From a checkpoint of a small encoder-decoder audio transcriber: decoder activation gelu.
Rows from block 2 of the audio encoder of a small encoder-decoder audio transcriber, named by matrix and row number. Rows with one number belong to one channel. Each number is 128 + 32 x the weight over its row's rms, rounded and kept within 0 to 255. All counts start at 0. Numbers have three digits each.
After each channel's rows are labels from the 100 clips, of 14976, where the channel reaches its highest value: "top examples" is what is common among them. Only what is clearly more common there than usual is listed. The data: short read English sentences (LibriTTS-R).
# convs0: first width-5 conv (encoder.blocks.2.convs.0.weight, 128x128x5, each kernel summed), inputs 0-127
# convs1: second width-5 conv (encoder.blocks.2.convs.1.weight, 128x128x5, transposed, each kernel summed), outputs 0-127

convs0.33:113179118104116061101118111104123147130097113176105106164132138131125135162157142126109141129159116086104130148150070076183108162134096123103124120118090122098090094119097113154150116100193101092137111148069087165139131189127121138131057111050079116141097130116120169133142103107121123113166108097121147116120156120141255101127118097116105118123140142086133108104123150210128153156097
convs1.33:130115141116142159096117082092152150109144091136160170127109130153196060096128153130104164117144134097157109122163138134117114139081167156177086091088156099121155082079095141153140122139120169129162177134186164118129098174170122120149087095080124083122189114103129167091132105193154105171130151181111152084103158164079127131131093105162168155151178113054126125186168140031132112143084
top examples: voice: male

convs0.111:116130103158104130148169122101115162100067164100107101141162137113027155127155126112129160205136155105152104154195119135151128107139116188138126172121169097111140138036101154121115126115136114139137108187082109114129114112099115123147000118126119102144088096118099088128098111141127192120153130079077121175154093111117135117135123097149097142125129096106175077089149097154113148127107
convs1.111:136146135150162130108087144089147135161183149236155112148087131161017118136122137090137124180141110125112087108077113137094124126085171072155143181125090183125108052105087132144163129123125149126117141152136119066098192146089110130111088098170111077107128133138089117110117119092155079141115116060121155135122150124128056144086116100127166129093136145128163172151103159194159136119125
top examples: voice: female

convs0.84:161125125110111121143106127139107148195140118137172070132085103134139153156161130133105063153111183105159182125091137119122050061175187092098125119000157146155128125143112115091164101133148075157140099100090120113094154158143157130179119116139066150115134158149081088081173160130116146124170070158108128136163098079106121142128143096098094083115136121127123158158143138148126113105114
convs1.84:116077133165152132187099053133096147112148093123070104154140139096128127103167158158121064166125133102142180194102156096178160079124098109132154133125124123082178122130117081130190084061182114194131188142116099130109156145111081144125085112123155119114133180115115134188167121116147129189108137142131184155179129110157158174161095153092118121169100142104111081140145060135147090149091
top examples: voice: male

convs0.9:198124106139105152112138136121134164093152092159118155113132149127055128097086119107153153117159154133155108121143064110125142133117157111102031064147171110147081158079122079119121137121158138078125150129123111079101151129075057125172138124132123145200131143110157106139142154049155130167132173095134127082096110119139150083095150144192034083113148140146097178084103162172101100134112
convs1.9:123089124147179202145139122153124181129138147119123107138131167086175064150140112133117125166150120071030117156146191164063132148138100160104172127168154108139097152169115132211121082116132084113154178131106174148107133089230142139079086101139110127151152125111102068171135061161165141138143121145161060129123094114103160148122111144101146122125143181123131143159121116157146124167136
top examples: voice: female

convs0.126:181095188148126094063089171137102118145108139165136090106159099159178120139159144183062155105144153122117129097121133079110068118123153104081142121067095137089103117124091175090094141193143076177154152102115154086143125092135102125156122115189073132173125138150127126100109081116138098080114105120062127165142150158158138088140115146123104077147209137120048161122110134125075111163093
convs1.126:122143108121154138116148152104045130131141152110111115129121167061113099128103099151160143161140110115095134128169124157190134081156118070149123093112150153203136073134145140117090118095149171127155159135118152126184143173181216095125163160065182099178129096153202165132184124130145107127060130135151115125149115174144154189108117127085115164101135125126119061087145068156109157103170
top examples: voice: male

convs0.1:123131108048143178119108144140142136168010125083146141189110129130096093114142121136134164121139091114145150117130083105184106125158161119150050091094168139087139120179161111134125159133087075111126075116127113130111096104135161134156151087107099135104133136090150125159158121117119085122107140118175101011179173114091146138172168130137087127062128132088166117100155134166123089127078
convs1.1:127140114146131099107130185172124167099091159138100133149145110163139022148150126157100157114049138136099119123124124124191140092166112119147222092108146140110164089114145120143164124167114139137212149124154129105088060122108128128139204085125151101200151123138164137136097169139181165112166170140151110108125137094182092142097114108130134209187122092113105116122136100119095124160082
top examples: voice: female

convs0.74:144122152160135090108051122103163194097129134090147098096110110119140093113178128084155095082126097115142092110051108163120161154160154090072151083116123189139144156069127120101114117138096141104107117048109120132148130024113142111149101186148114119109130146153139165145118134101137094100085091119191135233166151138083127100060096099136118142119164117156141140117106121087109112150107
convs1.74:141131186188131195135106119145182129097095157125124135064117100140153107124097141097158100207122105143174131130155067152082090043162135102140115171113162110120112108125128165161141183101121131083151110080087097127162171113141133108122122130096078116183119066137207133212118136129192093097069102091144118144195135129102126142123167156143126134115122122138098114167165129101143180132110
top examples: voice: male

convs0.32:139151072080110098094068143143086109131021071145089131114126134118106133084152145176129135178089133114118163157121114023136090094185125107096138120147141128190110163132128136190125092109114114125161078114117138147102090148082111157164129082113105142113079117121081160082117139108067104150077154113087089129077103110106078118098148162150140133171149137169097107136081089118128102163093
convs1.32:140118153133135135161159096155139118135172015127137154145091117175151111129105094072057047137066136115105156151092084043135120123125091110125175097136106123122129119112143129135162095154177102166112159128152144087130095121156108156127082134137095161156142153148102103125112153072132146116173170122105126109203100192110152092130182081172115110131164099129192092072171158139103132154141
top examples: voice: female

convs0.90:111098116097117091127074104069140088044153176117160114160068114102106095092090108116109138088169114085092096186123138111134101156085080111128085117169139075115113134102145094115110162156134077120111114126125156094120136103120075173124143093127129100105105110052057070135119093074150162117134104158111088124098111114142132078157148142150142083108068057132194119128174085116127090175125
convs1.90:072161108145163154142146120200152153126107095169144155131119139134128145023188107147103095093077061166105142087159101125068148141102116143113123157135143132065091131121131141113097121098128084093094173151153140121134139144121101098109144160136118153131146192134126156036125110159141110164133157148131148145165111145107117078093129177132109125073118142184107081103157025117126117064087
top examples: voice: female

convs0.65:112094135136130158175077139153171103097149129087128149129134113126014112140158113158149075109112092148157171097122148050125092170137182143105120132152109075126121082110135131114115124144109120168123132156116139118093160122131144109102124122211058097078156158156203123146137151122099110148102107161106105159089127116138060086132150179129054102143108168076081113119139094060124147071146
convs1.65:129096157137089185121131141132139099088107115092112140120148163162161155146130068120116126115195104141145096139143134142124152100116070086153112130131141087139200148089145109143133169155129106151116110181091111112169190091144166102126154172231145118133126161106198131108066148136167182109109096193088124077093138198152189163110195111108159153158154104144100151125128168069136147142139
top examples: voice: female

convs0.116:059141080113151153154129149120187175083208121118107158035135097132089167112133106130175146157176138173131141156140121140111134104132162122166137097107138099136115148129130117129133112086115085104215163116159102117113142159064158101092059090096101115146107136139044135115111157143144158119086115090076111121084127104075164149054133152143112133075126095108107092098076094144141126081141
convs1.116:147078188152175180082153112134159077047048114112116160045124144196144199138108173121107124128156136186094123172101145095100127121128110075161079220092117111113169179119130116136160130158144132156128085146157169096163149121142101188131134109114110182144104110158097125129145079137132101129162104110153166111155135139100154159141092106148132079091101144156146174102109146121134155116135
top examples: voice: female

convs0.51:094119140141168125120132081131140105120154117142142140128147148104078152108056104071085142142150091131122113132116091096103082142119116203165123130109130151088072172136179078116062151111106116081083082116096081117083090142113054129182110134147121157102107090109147110134138073090171149111115126123136151120161103067117096134143087150085024063163122098116088151169165108131114093072139
convs1.51:167137099186113099104132172133193091118139131165152100142094161089076126122048132093143151060106091169091133170107128170130195132084151130139130108090154105141117147131134159136139124045086160085159139149128047170151160129161078108140135165109154126130132121128095111131099142145174145102104121154126146116105161103141096102149159166235105091156165155195185141147084105151128122160128
top examples: voice: female

convs0.101:073084135095123115116111123079063141127049146124096135093112142094109076125134136143080088130159101104118143138163170130130134120106084146159099162144122122133125111086156128158132093159090138099154146127093083139164141106093164112134112129112091033091048122143066099104130109082191054104119130115053167205150163133109125135129165133139156140108149185124167077147083157140149165174141
convs1.101:136086147124095131101044047119115112117187108092131123177136167109100194129106122104108108128165105075054151136190092058153114079133107097143140097145112176136122116144130139139118144097116094131167144137159079133113093114139109106113142150105123083131139106114154088086095150105102219125155130128147148013158092132115109155076121125124112114070119090136118128115105066087156093105104
top examples: voice: male

convs0.46:131099081084132174100091154129124128075082184146120156126093174095115101081103134158087135102173108111177122118061125132127159067178155112102136159164008071104114105152120133142130102132132105100105143159072124120130097129159119075180146089124103148089134129100150121124115146149093118131179172108118040050128084099115125132201109134114086117115120108123124125101179119095122165127097
convs1.46:130110153042133164138120147128149117173092134108134113174138099131094170137104113094122127124035123125166128142087114081109130060150110128058116161145067099135165125151112092153155151197087138094070137088133115165183069094104128020103140115129126165133126137172122138129124126145126191135137088123135083112160149157156089126140097146111141112077127142142118074183103152066092106163159
top examples: voice: female

convs0.73:128119191124080110108132128131118088078132146130168126127078081077090117159138103051120098132142125096069112100159138106173136115130107135146148177120115136000094155149111138133098124129132078132129081103147096102167150077119086154142124058160111178093106127122096101091093128116144162044106081105090098112143149101159120063112100108098156123164130143103150132110110099168091160102178
convs1.73:097129092104160091155147157166086141131174149177108149156093103028153108088113104049101129117146130123096176136127177122122185142124094132128081129180121087103088135114140124138141180135163126184136140154114091071134117105129101133076110109144134166118131109094112138207164127155103120157112096146126120110144140083111142126180143066101147053148122101154089091117146073051166094082074
top examples: voice: female

convs0.18:118120114104106163056096109138157144147104098090184114138145110121133073148104164151228108118123165161147091101095126086138166164133163158153099158235158089129109118107124165121137143092120148143167123134153158138079082150096144168146129092105160149111182116145114128123169177106126192073134097186168126136086137174139130141108102111189082109102176136091124080060126160102119086115129
convs1.18:132137094114174158146115120134184135102166158131123104141197140132137099128196138117051097150136103141052096128079131157103120134163148108146095174223090129090146110172127060110190126139135107171145172093060112085120129115118082085125160114069091172113179076141103153118168136157138104155158146129159134077155160142132112148082151181144131128112162091076084161162130128113102144147140
top examples: voice: female

convs0.86:106098143161176107117177160105075133138147141110124110179125119118046207129109152123148134089080124122146189138033091090132116147144139101128146155108225103111116080172098132111153180126107132135070114159110139155122180170115125088160102119092106094173149131105095156083159148091112158073128165065133106118148125112158095106134116092061108142094105110146080104100186102127127161129110
convs1.86:118116182152054110111141150101089159133142129209152101049105089115099209139118171139160168139157128163087103121115126132166136146114153121091090162115176095128100127101112197111149128139166134144110144150110149186162190145136153059103114073156096110197117083134114105077151177106063107111145124080110152171157135141078116142124114157160155166089154146149081163145151125145101123102096
top examples: voice: female

convs0.114:140110109065151041140098147138132119187093120128140123013110144113159127081056128175117121180138091106124092095134155136139168096090158152143142155116093172082119118183105117125108104132103151029103163042083134125181151126098066116114109139131081129121153135122082115133119131109137078163164088119182133139132159112162148110136088129112144122180152162132126137128124132076118176133120
convs1.114:124106125095129157118098126095128102217057130107131159118097131156108119170183147115110142194120113123119094139158134175107130128161110141137119182123198149160124164084066174082153077151151159197154110079065110136171118120109148000106152102137162123136169112151128097130138130148131075091178121119117106103141111181109107150122195113127166082147127160151109120127094125108103120100105
top examples: voice: male

convs0.31:132101098125108130140129163083134101123096104147153103106096130098161121129151100134114131204099168114088144125097114050134105119170135050107124154139104130198094126132128107125114045087061135117160176034138122174102070188134132074136123139113111135108102112105169142086128135113076153138154110157123167061181048125124141124080141172176116153130059118100161138110130115129113164129145
convs1.31:128153081132125062135149131103161087108176177121095130121160171117151133108131101171170123067111094165077145146163177119154165135128194142147194048113136068098082120123161127105117111093132155125140087184143165183122100180163134105137091130102123202123120147122111078132126133115109093130132119110143093149076112176110063084097158143080105133223124104116158130135134150152096102146182
top examples: voice: female

convs0.94:082126147119104084122115101121138148143076068100131158107151108149070144179098092130095110125129122126150126164091099096066171129180120102164155073117068116128183188133085109152143158147101092138117115124112130150220116121112083085138055120072186094133153113092104074111146102125143129160075144122116153105102162141089225150104098176140132114088143133125182131144100134080090097130100
convs1.94:165143166130181171120139112169116129168138049126129165134153155107193185152140092124138099170088118118104115133144129125141162131061080118127113118158134114112170063136137118157134096147105138120146192120126138138193143127054123145110130119099067115154111126182165115144085118119039142134077110174143150121145137074102202178154170114157106136071113101141067099157164098153112117074082
top examples: voice: male

convs0.91:134092143174128091150098118095151133179120152112116171035123113148160149110145136089115114100128094106167152089116137116034106125076086185117107148062046121123121107120155113108124159165128122025145172140124109166117141125145104086114122154148087166097148140134096154143126166129152067221092085124158125172122135111103119166178112168097126133140096173090149091134158087142120143116129
convs1.91:095143129129149095158117076070126145175135102171141155122158129131118103135074119101119096163166119107104141156125100070115129166182181094145161074105135100122114133178153230052160124085130112115178112105136125157154142193134104079091110121152133126124146112076124113112097128107134108161139113153138059076116069202138110069149120211127136131065174102174101155135159110130115124141143
top examples: voice: male

convs0.34:106118133084131079133068165244185157114101124127182115102115139160126090148131102151069091139105104141191140111163072070125123154190208170118157125136149166102158127121110143130189136143092092093162116123124166089108149125120136126097146104131079132144148160158101141151153146113100092158144127079085108170117160120095158131149115153059097109168150159171131146095117186119154196133123
convs1.34:140079162176191161173126129154178145144109112149111084116152130129136092072166125110168092162138081117124117165149189167157154119122026125104090083158140112103088120093107173174131071104134120138111181129154177141141171118080119107066164143098149168123158161119107115085127172147096110096159139130099130148137171132131122062134083148162068120110118168207121090165112111113132089151084
top examples: voice: male

convs0.26:084160131136085092118115128136122108148148154089114147141175126117061117094087104121113115107120155139035179133147198130130105112086136064134128148082174131099132193132128129153119150131192118054119108119079079100133102102156073162130133083118107104130136069104142128114102125138077188073140087118166094137068103098157126082125117062180158105149096123197079155083109140140121102131138
convs1.26:083115148130102121171125141160150065101103146101137102122177166140131094122147144144124113080105155103081155192135095145128138077116064052140147129139113106150141139156059084150091101118142105134148176070139096083143169160118101174136181080190137196123167148091133110161168082132137166138088163191109138136117091138159156126192104126159147099102163094100076098167095107121141070103164
top examples: voice: female

convs0.83:143138086099172188125106176139144138121156127109190098115080135091119202098094105121146072126103165133146113141121103148121149106104146096121080137209132140132131111086128145122137132189118109102094108122109127118128093120126099134129163070132092104106131178153121120178152122099093119164096125099152060086106150077114141119123173126060000101110146143109125149126067169105100130119088
convs1.83:129120119112082139149095132131122091166104107135143112213155146161110083092171166088086025093111154084153129134207076075141106123106079168150091121162105106119118143144126158188132142079122135119118093091197112114126153117122164151113098124116180156144209152065139129149183134105078165144112112121141104185151131118110116154213133135120158115107108161115118119144120092145123192146120
top examples: voice: female

convs0.61:102115089092134110089182160184132132122146093053116122110107120114255121121053074171106124120108092132146169142130147104196157110173156134120171170076104152110167134145083138124131163128118114155137130167126131101156123105141103085130214132197128133152129106137146110117107125150127092084104115092085104153152116155105153121111121119155111120109150181141109121022092098141109112146084
convs1.61:137178155201112127170239146120157117152175123191139151145124142248088094112161126095114185159101176148115172151096116168092102148142134094128190174095144163121125118132112119130146091106129101117168100101106123122127098114124166102182054123123103139143132149166126087140125133125153129087085135125124135158097155126165101091124110117141109108066144081103143130172118090190106167134171
top examples: voice: male

convs0.54:185109125144090032112137136109104071112139117118194114121116127175171117067104091145138038149091101077069110170156118102091125120132060095103165115123154101167098121142086103113147120089097093131161149139085094151127126087115207135127139114103143097159095103105101121185082074102124071157091130157099123159165137124132141123102116113140179204093107142148174124129086142120125134170122
convs1.54:192159117128093152137158146076055127112093138119138131112094133134110141120103155163175118157132019141137144130171123101184101161084140186115100143148134133064173099100146113141115105066106164138144160124145124192125154104154118082141121097141176140145138109127134124129097167108146147082134071097125109173125146128120078052089128151088093136223141179198109131090104121122112179129159
top examples: voice: male

convs0.124:090109075122077103080192110152120145091109128118167159121098115138079120118106161128167133135126090168084123103131165111115140138140156047111142104095186090114152112105092136121157131192099062133109095103104167147127142126157107180107141126134100133149245165121093087121091131131098116108127124169108104098170174136091136146121182189073075098169127113133045163134119127152167131085108
convs1.124:113148156136160103151168066135142133096126128143130169086128116089124118138130155129121176099109137149190116132114079180093147110136154135120131146141140094159095119154132160158098145118060147096103139096128091072105152114069145149162161173174064098122169083082102094145129217086126188174094167194159108029114144121137120151087181102113125089099153122118096172121169131112063145136121
top examples: voice: female

convs0.38:124146124099159154074081103134095153108245147072125154093159112135063055134110134064121177085095079142162118154098093077086141110134118095091148090125117151136128127171049108142114099120119130129149123089138118135105128138108147202172109091172139128125151121143118113181089133163155119110097135099195170059111159122103118083111143109102108121144101107117104163096153070163094118151099
convs1.38:121165086084135144125087138151099170039176116111131145198097160149125065155083143172117115105093164129115063111128115131150120106123169146158138044158080093128110108117215125155178121140112116105115090098132098134148107101101141197087161131153127115120168154134058113107097115089147146181178123126176124088079128109134093134168154168134130121092149056136164105104135130102127080158158
top examples: voice: female

convs0.6:150116024142182121105138107132151160094072127162098091172076126109100165056096112119124165091072184102126160135134120163128146167129118088087132140161127094116109109121113135118127081094138084137145086165129115139131178134105147151155166098119172103138141118161036132128151116115043087115081122115148138031115103162094067126142153133098138125116093111134180110083112127104114090096165
convs1.6:169077174084169108103097032131130122141171144095115071150112105140108114114066126134122114129148145156152114123195087112085126111116137146112157182115064102082089086138029185125121122181094119122100164130149120126138081118179120083080100148169150104111158130116164151147129172149153186080166113140129095093093123089178091128095148121127147165071144109161167095145154123129115162090137
top examples: voice: female

convs0.15:171110134151101154101137121164120141131171116127132141123085129177116129110126112115094189109132152120103118171172100069167116150074134194144132143178156168065128085109135145072166059122159124112110139142105107110061132079107156137091151173153126200153067096146158132126189144102123136096134155105113126144139188060067136139137103122189069099178065173094081096127134124136150149108097
convs1.15:175102121071118173111143125117141141105187101135090127104124165108156128141093110106128098127143112137159136162236124131120150096162100103139149111180151137106122147111074156146170145145148145150123182133123132110106166136115043153124116134098141147133089101117146103144189161161128122150112040133072086140179040159130152195147106107106109135167108113151179125021162138117183133142140
top examples: voice: female

convs0.97:165108155090086101082100150125110090081124100081126096075135124113138046157137138116133111140135083162123090111159144074106140057119104183150121109041084139097117160092092165150109153146086131053095104045085088077124111118147109125138153066128095120069136127105148146135117129135141121149184138158150115178133208128107113120125155102105139102129170142189091128157139145151126151176168
convs1.97:108119179091138128085134130139129117169136154175179096019095104161085193168161163157112186145146113128127100096200128120117118087151107095148123168097125086158181086139121118111162185154131090076092164090094112114086140098145128046183147158135126135138098126084187134146129117140128144162127095151116068106111128127098086169098170117135137134071143134107136094084143124113182120078123
top examples: voice: male

convs0.17:115150053122132093144132099091122169051123141122141089246098111110117130115115091117094173175116135109135101098176093147136162134142128121090077056138137125129109122112086150105102140099131103142167063123198119180131190140095150192137145086150129125182099115148090124153108108096121131146101168133088148036092136129132106141102114136069112091163114078071135153124149143130129089137115
convs1.17:161146144142109126100122084077110167132114144119139207106134132145124099110112128204137155185195178134109169169104134149110116137105147103164069141105162115130150182173084165137110170143114148147163117083075131121096105138153105053139108149154140116151115102162159151140140152116103114126088112112136042024201086115120141118091149124121149119064133093080148092083135132128136179181129
top examples: voice: female

convs0.122:112063099125102091104106163118101141096129179144137109133126090112130074116111120153127136180095167104089137109089135106148138083140170129118144105118070117138114097139079138100153136190116159148140065084216142088072178165111088094122178138173073136063112173113147143120106148103107135138055099138087115134156136127048158127145161109147067088199124140149067141162152142145095137092136
convs1.122:123121216098167092145113113120134121135152124130118110089204143137129161114103165120101173169142152176206126097126075133103137102132115081147104125108106104095112147122109102119137080103098119100128191094228044096174172138119100142133151132157164132146179103125157176156174182114110178154174103151138170045157160110182127140130136135142157138100145167173161153159158147141104121127118
top examples: voice: female

convs0.67:120114131104128141124043131125124146158157115103102119149160132103000090115133136084177124131145154109095147119120093107143139077135186158122086189160178139058126180067119134098124144158107162095158112136175100128081123145097129136153067130038075131108111158102134163121192125115119148148097134105138175093122126091089109146140122142096104151112094085101099140135119115128122183109120
convs1.67:139090075147125127145110124093115088078148124178142071095112119146134157145131101111055060099110154128119122159056161128121143126064136155160113127119147067128184130112191133134166193099143120114126079194107092158164180085144147178120108120235159108084171108142124152127108150169104152099102148115124112147134113161122054125121150107119155140130128127125171164124102143193157096070142
top examples: voice: female

convs0.28:107102119112164170109172149177100120125193101129093100150131177176100036101183177104126087123139099087087171089126125077122160124150164146103087113138131095114165121085159138142139146107090043123153119121184131117180147109150109096122132104096080070148120168158154180118131118081126132171124159085076138112127161125078120100097131128049138124147076137110148085159174166185114110141135
convs1.28:125097154122065151128146107148137122077162126149137119119091174080134134134037158119135137141122152094239187096094147180160120136110127112086168147138128117144061102190138149174150093093129143139116171084120189130158167146154106165128118151122138112144123138184179183155134167145156088150126108113115101136094069172121099108112112112232140059142161107126123130138131084129126109131092
top examples: voice: female

convs0.25:108145138138104150142152108097115132123127107110124094125193134120097093149111198080066082101138125133121130113064138139135181124137121109142116124108126109063146067084150108176153082134074132139101168128176154136162189117126149123077130125148081153142118111176140075084169073176167183162173141056113115128153122118118182066122177121100064128112135102125132134170115048162158191129135
convs1.25:163202087064148088093156156118154157151132133137145082097065141097155076140150165101153187090144111153195094077117130164180119097077175147073142147086151175139095121118128191131090180162112162167160116143153099146145152077127120196109119187132118068147105150144130077098166148107140095167128155119132143129145114118152156121177089139088172140097150141137127104176105101137149069133103
top examples: voice: female

convs0.102:115121077121091076104082150127132089128107114081093122102096130150239098121121122107157104150139134162091108170120095144166111122159123149151127119131014125104088183148088119102128091135057087120168136112088149109094154099120129114141012126149126173135071182155105119091114137111129082086099133110150138138107148152111102129162131124082116091160093120151144134115059144167134136091157
convs1.102:126165171110128092131178076058103161121142046105184122088074124154144126111066130131080173110129119154126135104148167158145156101076152126161110149115197101146205131086137154122151139141136154075160148169083135175123209131138164155127068104090099117158139139115139172107175178189136122105161161164100145118121170088124126114126115097110163108159126148088095151155178158081091113109131
top examples: voice: male

convs0.77:190132117171152146000084082145144086107106095088136123094107133171115126092118130090114127087115125122129135132090078108149149170044082148089122144151092126119093120105106079099137094144106095169091099109116099099126097108082103121127111164152142107132088114104168143089175098113126139107161129086097149111126104072124064087109116145115136155161150119067078151129109058115170088132109
convs1.77:079167128108144152121129184132121167129132110135097163150148151083164100018137051105163122077102138157105182161137145115112228180166090114097105125138122107061104170122157205136110108087131120106127109140083098160061101104158103128147149099112137116126186126119157138136129089190123121187086136130131146145126133140176127134110115113136123096082144139168209089155129155118144105129103
top examples: voice: female

convs0.80:125100096115151106160117152152144112247156113058111130225134141127069122085157139118094131102193080119117170136086109119127113135120101119140155187094109159112118128211107124067113140119061150083112117079122116114125107141113099190150053138124133151134140107095110159118139147123166132123130134048172125061078118112117126093145103153105122122091136117076070113117150115138102119118117
convs1.80:130138071156194137121063135115138124145167135127131120137118114162066186159121125098118136054095148136116094121109170163149161124071150170161137094102055152123090086056141054101184122111093141088152113063137154070154122081110131122120206207175101137128100124150116118140152113117141096129136098136194127120102147172125100110097130070131136150105107163129084149132083110155128096089118
top examples: voice: female