{"gain_aug_db": 6, "noise_aug": 0.01, "encoder_arch": "jasper", "encoder_widths": [128, 160, 192], "fusion": "prefix", "decoder_width": 256, "decoder_norm": "layernorm", "decoder_positions": "sincos", "decoder_tie_embeddings": false, "init": "xavier_uniform", "cautious_weight_decay": true, "adamw_weight_decay_other_params": 0.01}
Rows from block 7 of the audio encoder of a small encoder-decoder audio transcriber, named by matrix and row number. Rows with one number belong to one channel. Each number is 500 + 40 x the weight over its row's rms, rounded and kept within 0 to 999. All counts start at 0. Numbers have three digits each.
After each channel's rows are labels from the 100 clips, of 14976, where the channel reaches its highest value: "responds to" is what is common among them. Only what is clearly more common there than usual is listed. The data: short read English sentences (LibriTTS-R). In brackets: how many of the 100.
# convs0: first width-5 conv (encoder.blocks.7.convs.0.weight, 160x160x5, each kernel summed), inputs 54-107
# convs1: second width-5 conv (encoder.blocks.7.convs.1.weight, 160x160x5, transposed, each kernel summed), outputs 54-107

convs0.93:552548492513553540510471503486449485500508470536480496480421511490503451496490519426472551458524491453437445532537481491510450481487478548476472461483465516543451
convs1.93:436557508495472485520557492520545525536541517490533445512496508514508490527486502487517512538453536488523530496461573524484516481403522553570422402494549495589466
responds to: voice: male (85)

convs0.53:511460501481504526493514472537510474529493489470513475467520551505535480501556482400520588508430519460474539449515506486479502521498561536591588446539403528471481
convs1.53:513544499510522537531527528497602555487458487385549511421572574497483467471529539514562481525464499550547424516413517464561475525493521456559477516484470487501458
responds to: voice: male (80)

convs0.4:470422494501543545513522524469504517478513487425635508489435529542452555464526516512476543471487462500555473479513523439490453503426528481571541524457496427521470
convs1.4:528472545506500414477494456508465542509592571460483471397446503537485510487491467491530493567494496522504442617483534452474472517564503536537558439507468458531509
responds to: the word "was" (28)

convs0.19:536403518475511476432406567472473462486479529501477518533427506542500489492420434463484490486505462507436488501395421556463488448437497492545519497508556567535482
convs1.19:470430541514515548501481524466458564528460482549508457536522496530504513480429546476454586542519542559546504478519465444545502528464414541474532513547519466525524
responds to: voice: female (86)

convs0.152:494456462540498479498495455435475461547492473546464454465537517476497512530471534457498530535458509508507444498579542511458473455483584436452555474557484445470471
convs1.152:490498522460523548430494568483470497493485488520476469505494550506472532587513536514491510538496461536564485515409501446534531498451498549518534546475537528430534
responds to: voice: male (85); the word "the" (63)

convs0.135:378504511592512512546444538504491410514523448476474546487510535481523470413495550508491487496457470510512436466590593529512489457529450537459459517493436452484468
convs1.135:503491539576511538490537429440513530503544489536523541467529498464560515526586458473501509465502547496475465502566436496431576497541491476530493553492474514515513
responds to: voice: male (84)

convs0.36:561421447498492586483415535497495497468468589449486500512467505530418516510443485501500476543484500492521463475491475457478480521474415492414498562534495472446471
convs1.36:482527523514507411461520529549467529497480532439461453497521506489551454495491528434570466498530479473470473499504581508557566434464578457597497468501540479609584
responds to: the word "was" (36)

convs0.133:497498503489386519511488522503532493428468427527523481474547494534443532536463493525514511482509527494431482543527447557486586500476452476416509499512536536489535
convs1.133:552499428516510534442532541484526422499479490490488528486464503528510464472503465426534547500458521515540413526447506491496598539490468552559500494544475457452573
responds to: voice: female (86)

convs0.73:486482487538596565437433531501485461506591538545470493483494465494559470545501504418447467493515502489498492542522477477476476591496517498484500490517471505516535
convs1.73:493514509392470485474523507539500464501427457501518504407431508583527430512517488539511430543565530478504509503486485432452533478530461486556526530541498483531471
responds to: voice: male (78)

convs0.117:542510462536512513477505472481452478511524490448412415487463444489515523448443537455461472503445484448577463512505505477543405410506522506635493465518529433590562
convs1.117:526398531553512514577456504532465535519526477526532501549499520525549483459567552461485485581474502597551516464585488483456482507459480518548524462486502471550568
responds to: voice: female (94)

convs0.99:410459483490568516486478532492480486444450494468478395457468504490512479489433458549534495547500471489570500450526545509485466542472446451469484404528535508477464
convs1.99:481456474514559491491493475553521480471488476503447586497490518517476519562482489560494475408469487488455480536487514414465487431524466442472573445569511503529527
responds to: the word "was" (51); the word "it" (36)

convs0.52:563468502516476520475497456469436473469476503477492494540525506521497443540586502450505533502524480512554432460498390517527418485536510515577549468438495467489465
convs1.52:527543465556522494515367528482466545380507461547503575483487455594487452556532513507502493490450546514496519469461491446514437518534570473510524444537514454511514
responds to: the word "was" (25)

convs0.28:463512411526526537501502513485476466536518414478531489529466489485499508471453507427467533501526475529460404496516471518475428487500383455538529378478568471487507
convs1.28:453584512411527435511533537504487429545506537496549539509484522518488576575443562519435387495469500552489501473468473507546412488500521510503566527470488587540471
responds to: the word "was" (42)

convs0.151:552507551458480503472460492536490544489491529548448488495478510479488543489481498492491404451545454515485509495478380470482566580465480496467492445513442466502475
convs1.151:453543470369522471526574500488529561546452508501470585477540565406542446575476516459499484482524527492451464544489521486536470476474448472458552546502519477509538
responds to: the word "was" (59)

convs0.136:552453485528546437459438521474570473513484510500493504463504478457542529401516527490507459429468502512499407511555484475461446506472459450487500486512520453507515
convs1.136:512423470536507496474514466467512460477503545487476504501521531474533504496556455494553412427546478576477446555484546431512520497519461509516615482522539534553526
responds to: voice: male (84)

convs0.104:467528482613507509502521521510546520472531402433495439385466494408395514568487473468488490491438464544553540496493570457514497529488456473538504468535480464490487
convs1.104:520441471506474509555528515505544459444537477535532462495520451427614550456503476493592529514465518506484565506440523564576511562452462448525448469528511521519517
responds to: voice: female (84)

convs0.157:535481494462533522529497493554469473461548516490465534558442471458481432543460475469478549490493513503502502507518538509520474480518503541438493447500460499613485
convs1.157:492483462582492528457576526431567559430573413522468464453456452504454512529506598501503470509468540435498492539515530514438494468527483557499439450460464460484494
responds to: voice: male (83)

convs0.156:497507489528538454513549527537501438474491486612468520563448483476467456468539471465503512547458517512473521460460515536426497518462482466484489437526515464468497
convs1.156:516549445495488441508476492477469458596491493543528514491506466536463507487542485441507528450446562452513478544473439420525513472489534515463523543495580523575548
responds to: voice: male (87)

convs0.34:530542465515554511482468515515488544501482530400480389479493490528462464469429558493506438487468494479507548432479476546434477501480431474556504449531513439478472
convs1.34:512478502475533512514530523412517531516492578488436459547490501448487544458501561547477545458540459505488520478492469432490395428535441513469529461491510509506484
responds to: voice: female (86)

convs0.111:470551484527495555531457575501465494435400498424480458466490459537479520546460441579550457570484513503474547496508507539524521486496509488494486419493446492446504
convs1.111:524435428486506545501503560555483472458573525502447459520432521504539550545492479514512484541520539508497503520498540496453575484523382506449570497519516480501513
responds to: voice: female (89)

convs0.138:459494469570576436475519499500463456505521579477579487474463505541513504538495572490491462542530508498556523474492519443477439529476498418604518555471485451540463
convs1.138:482432478505473498354519510474555337398395554538449418468427499554526461452533444438519501511508499478519530489504505520446529470521494451526534488493510510468524
responds to: voice: male (93)

convs0.1:479552500538499514578514469493479513538515517553408476567517531428526435471421497585487483603487487500474471468475449536537462525530519493423493512517486459510489
convs1.1:461491556514568549498515439483534464470535515424491523418469468586537532508511419464526545457550500453472473533451473530477418504599507499544522437455418530475519
responds to: voice: female (85)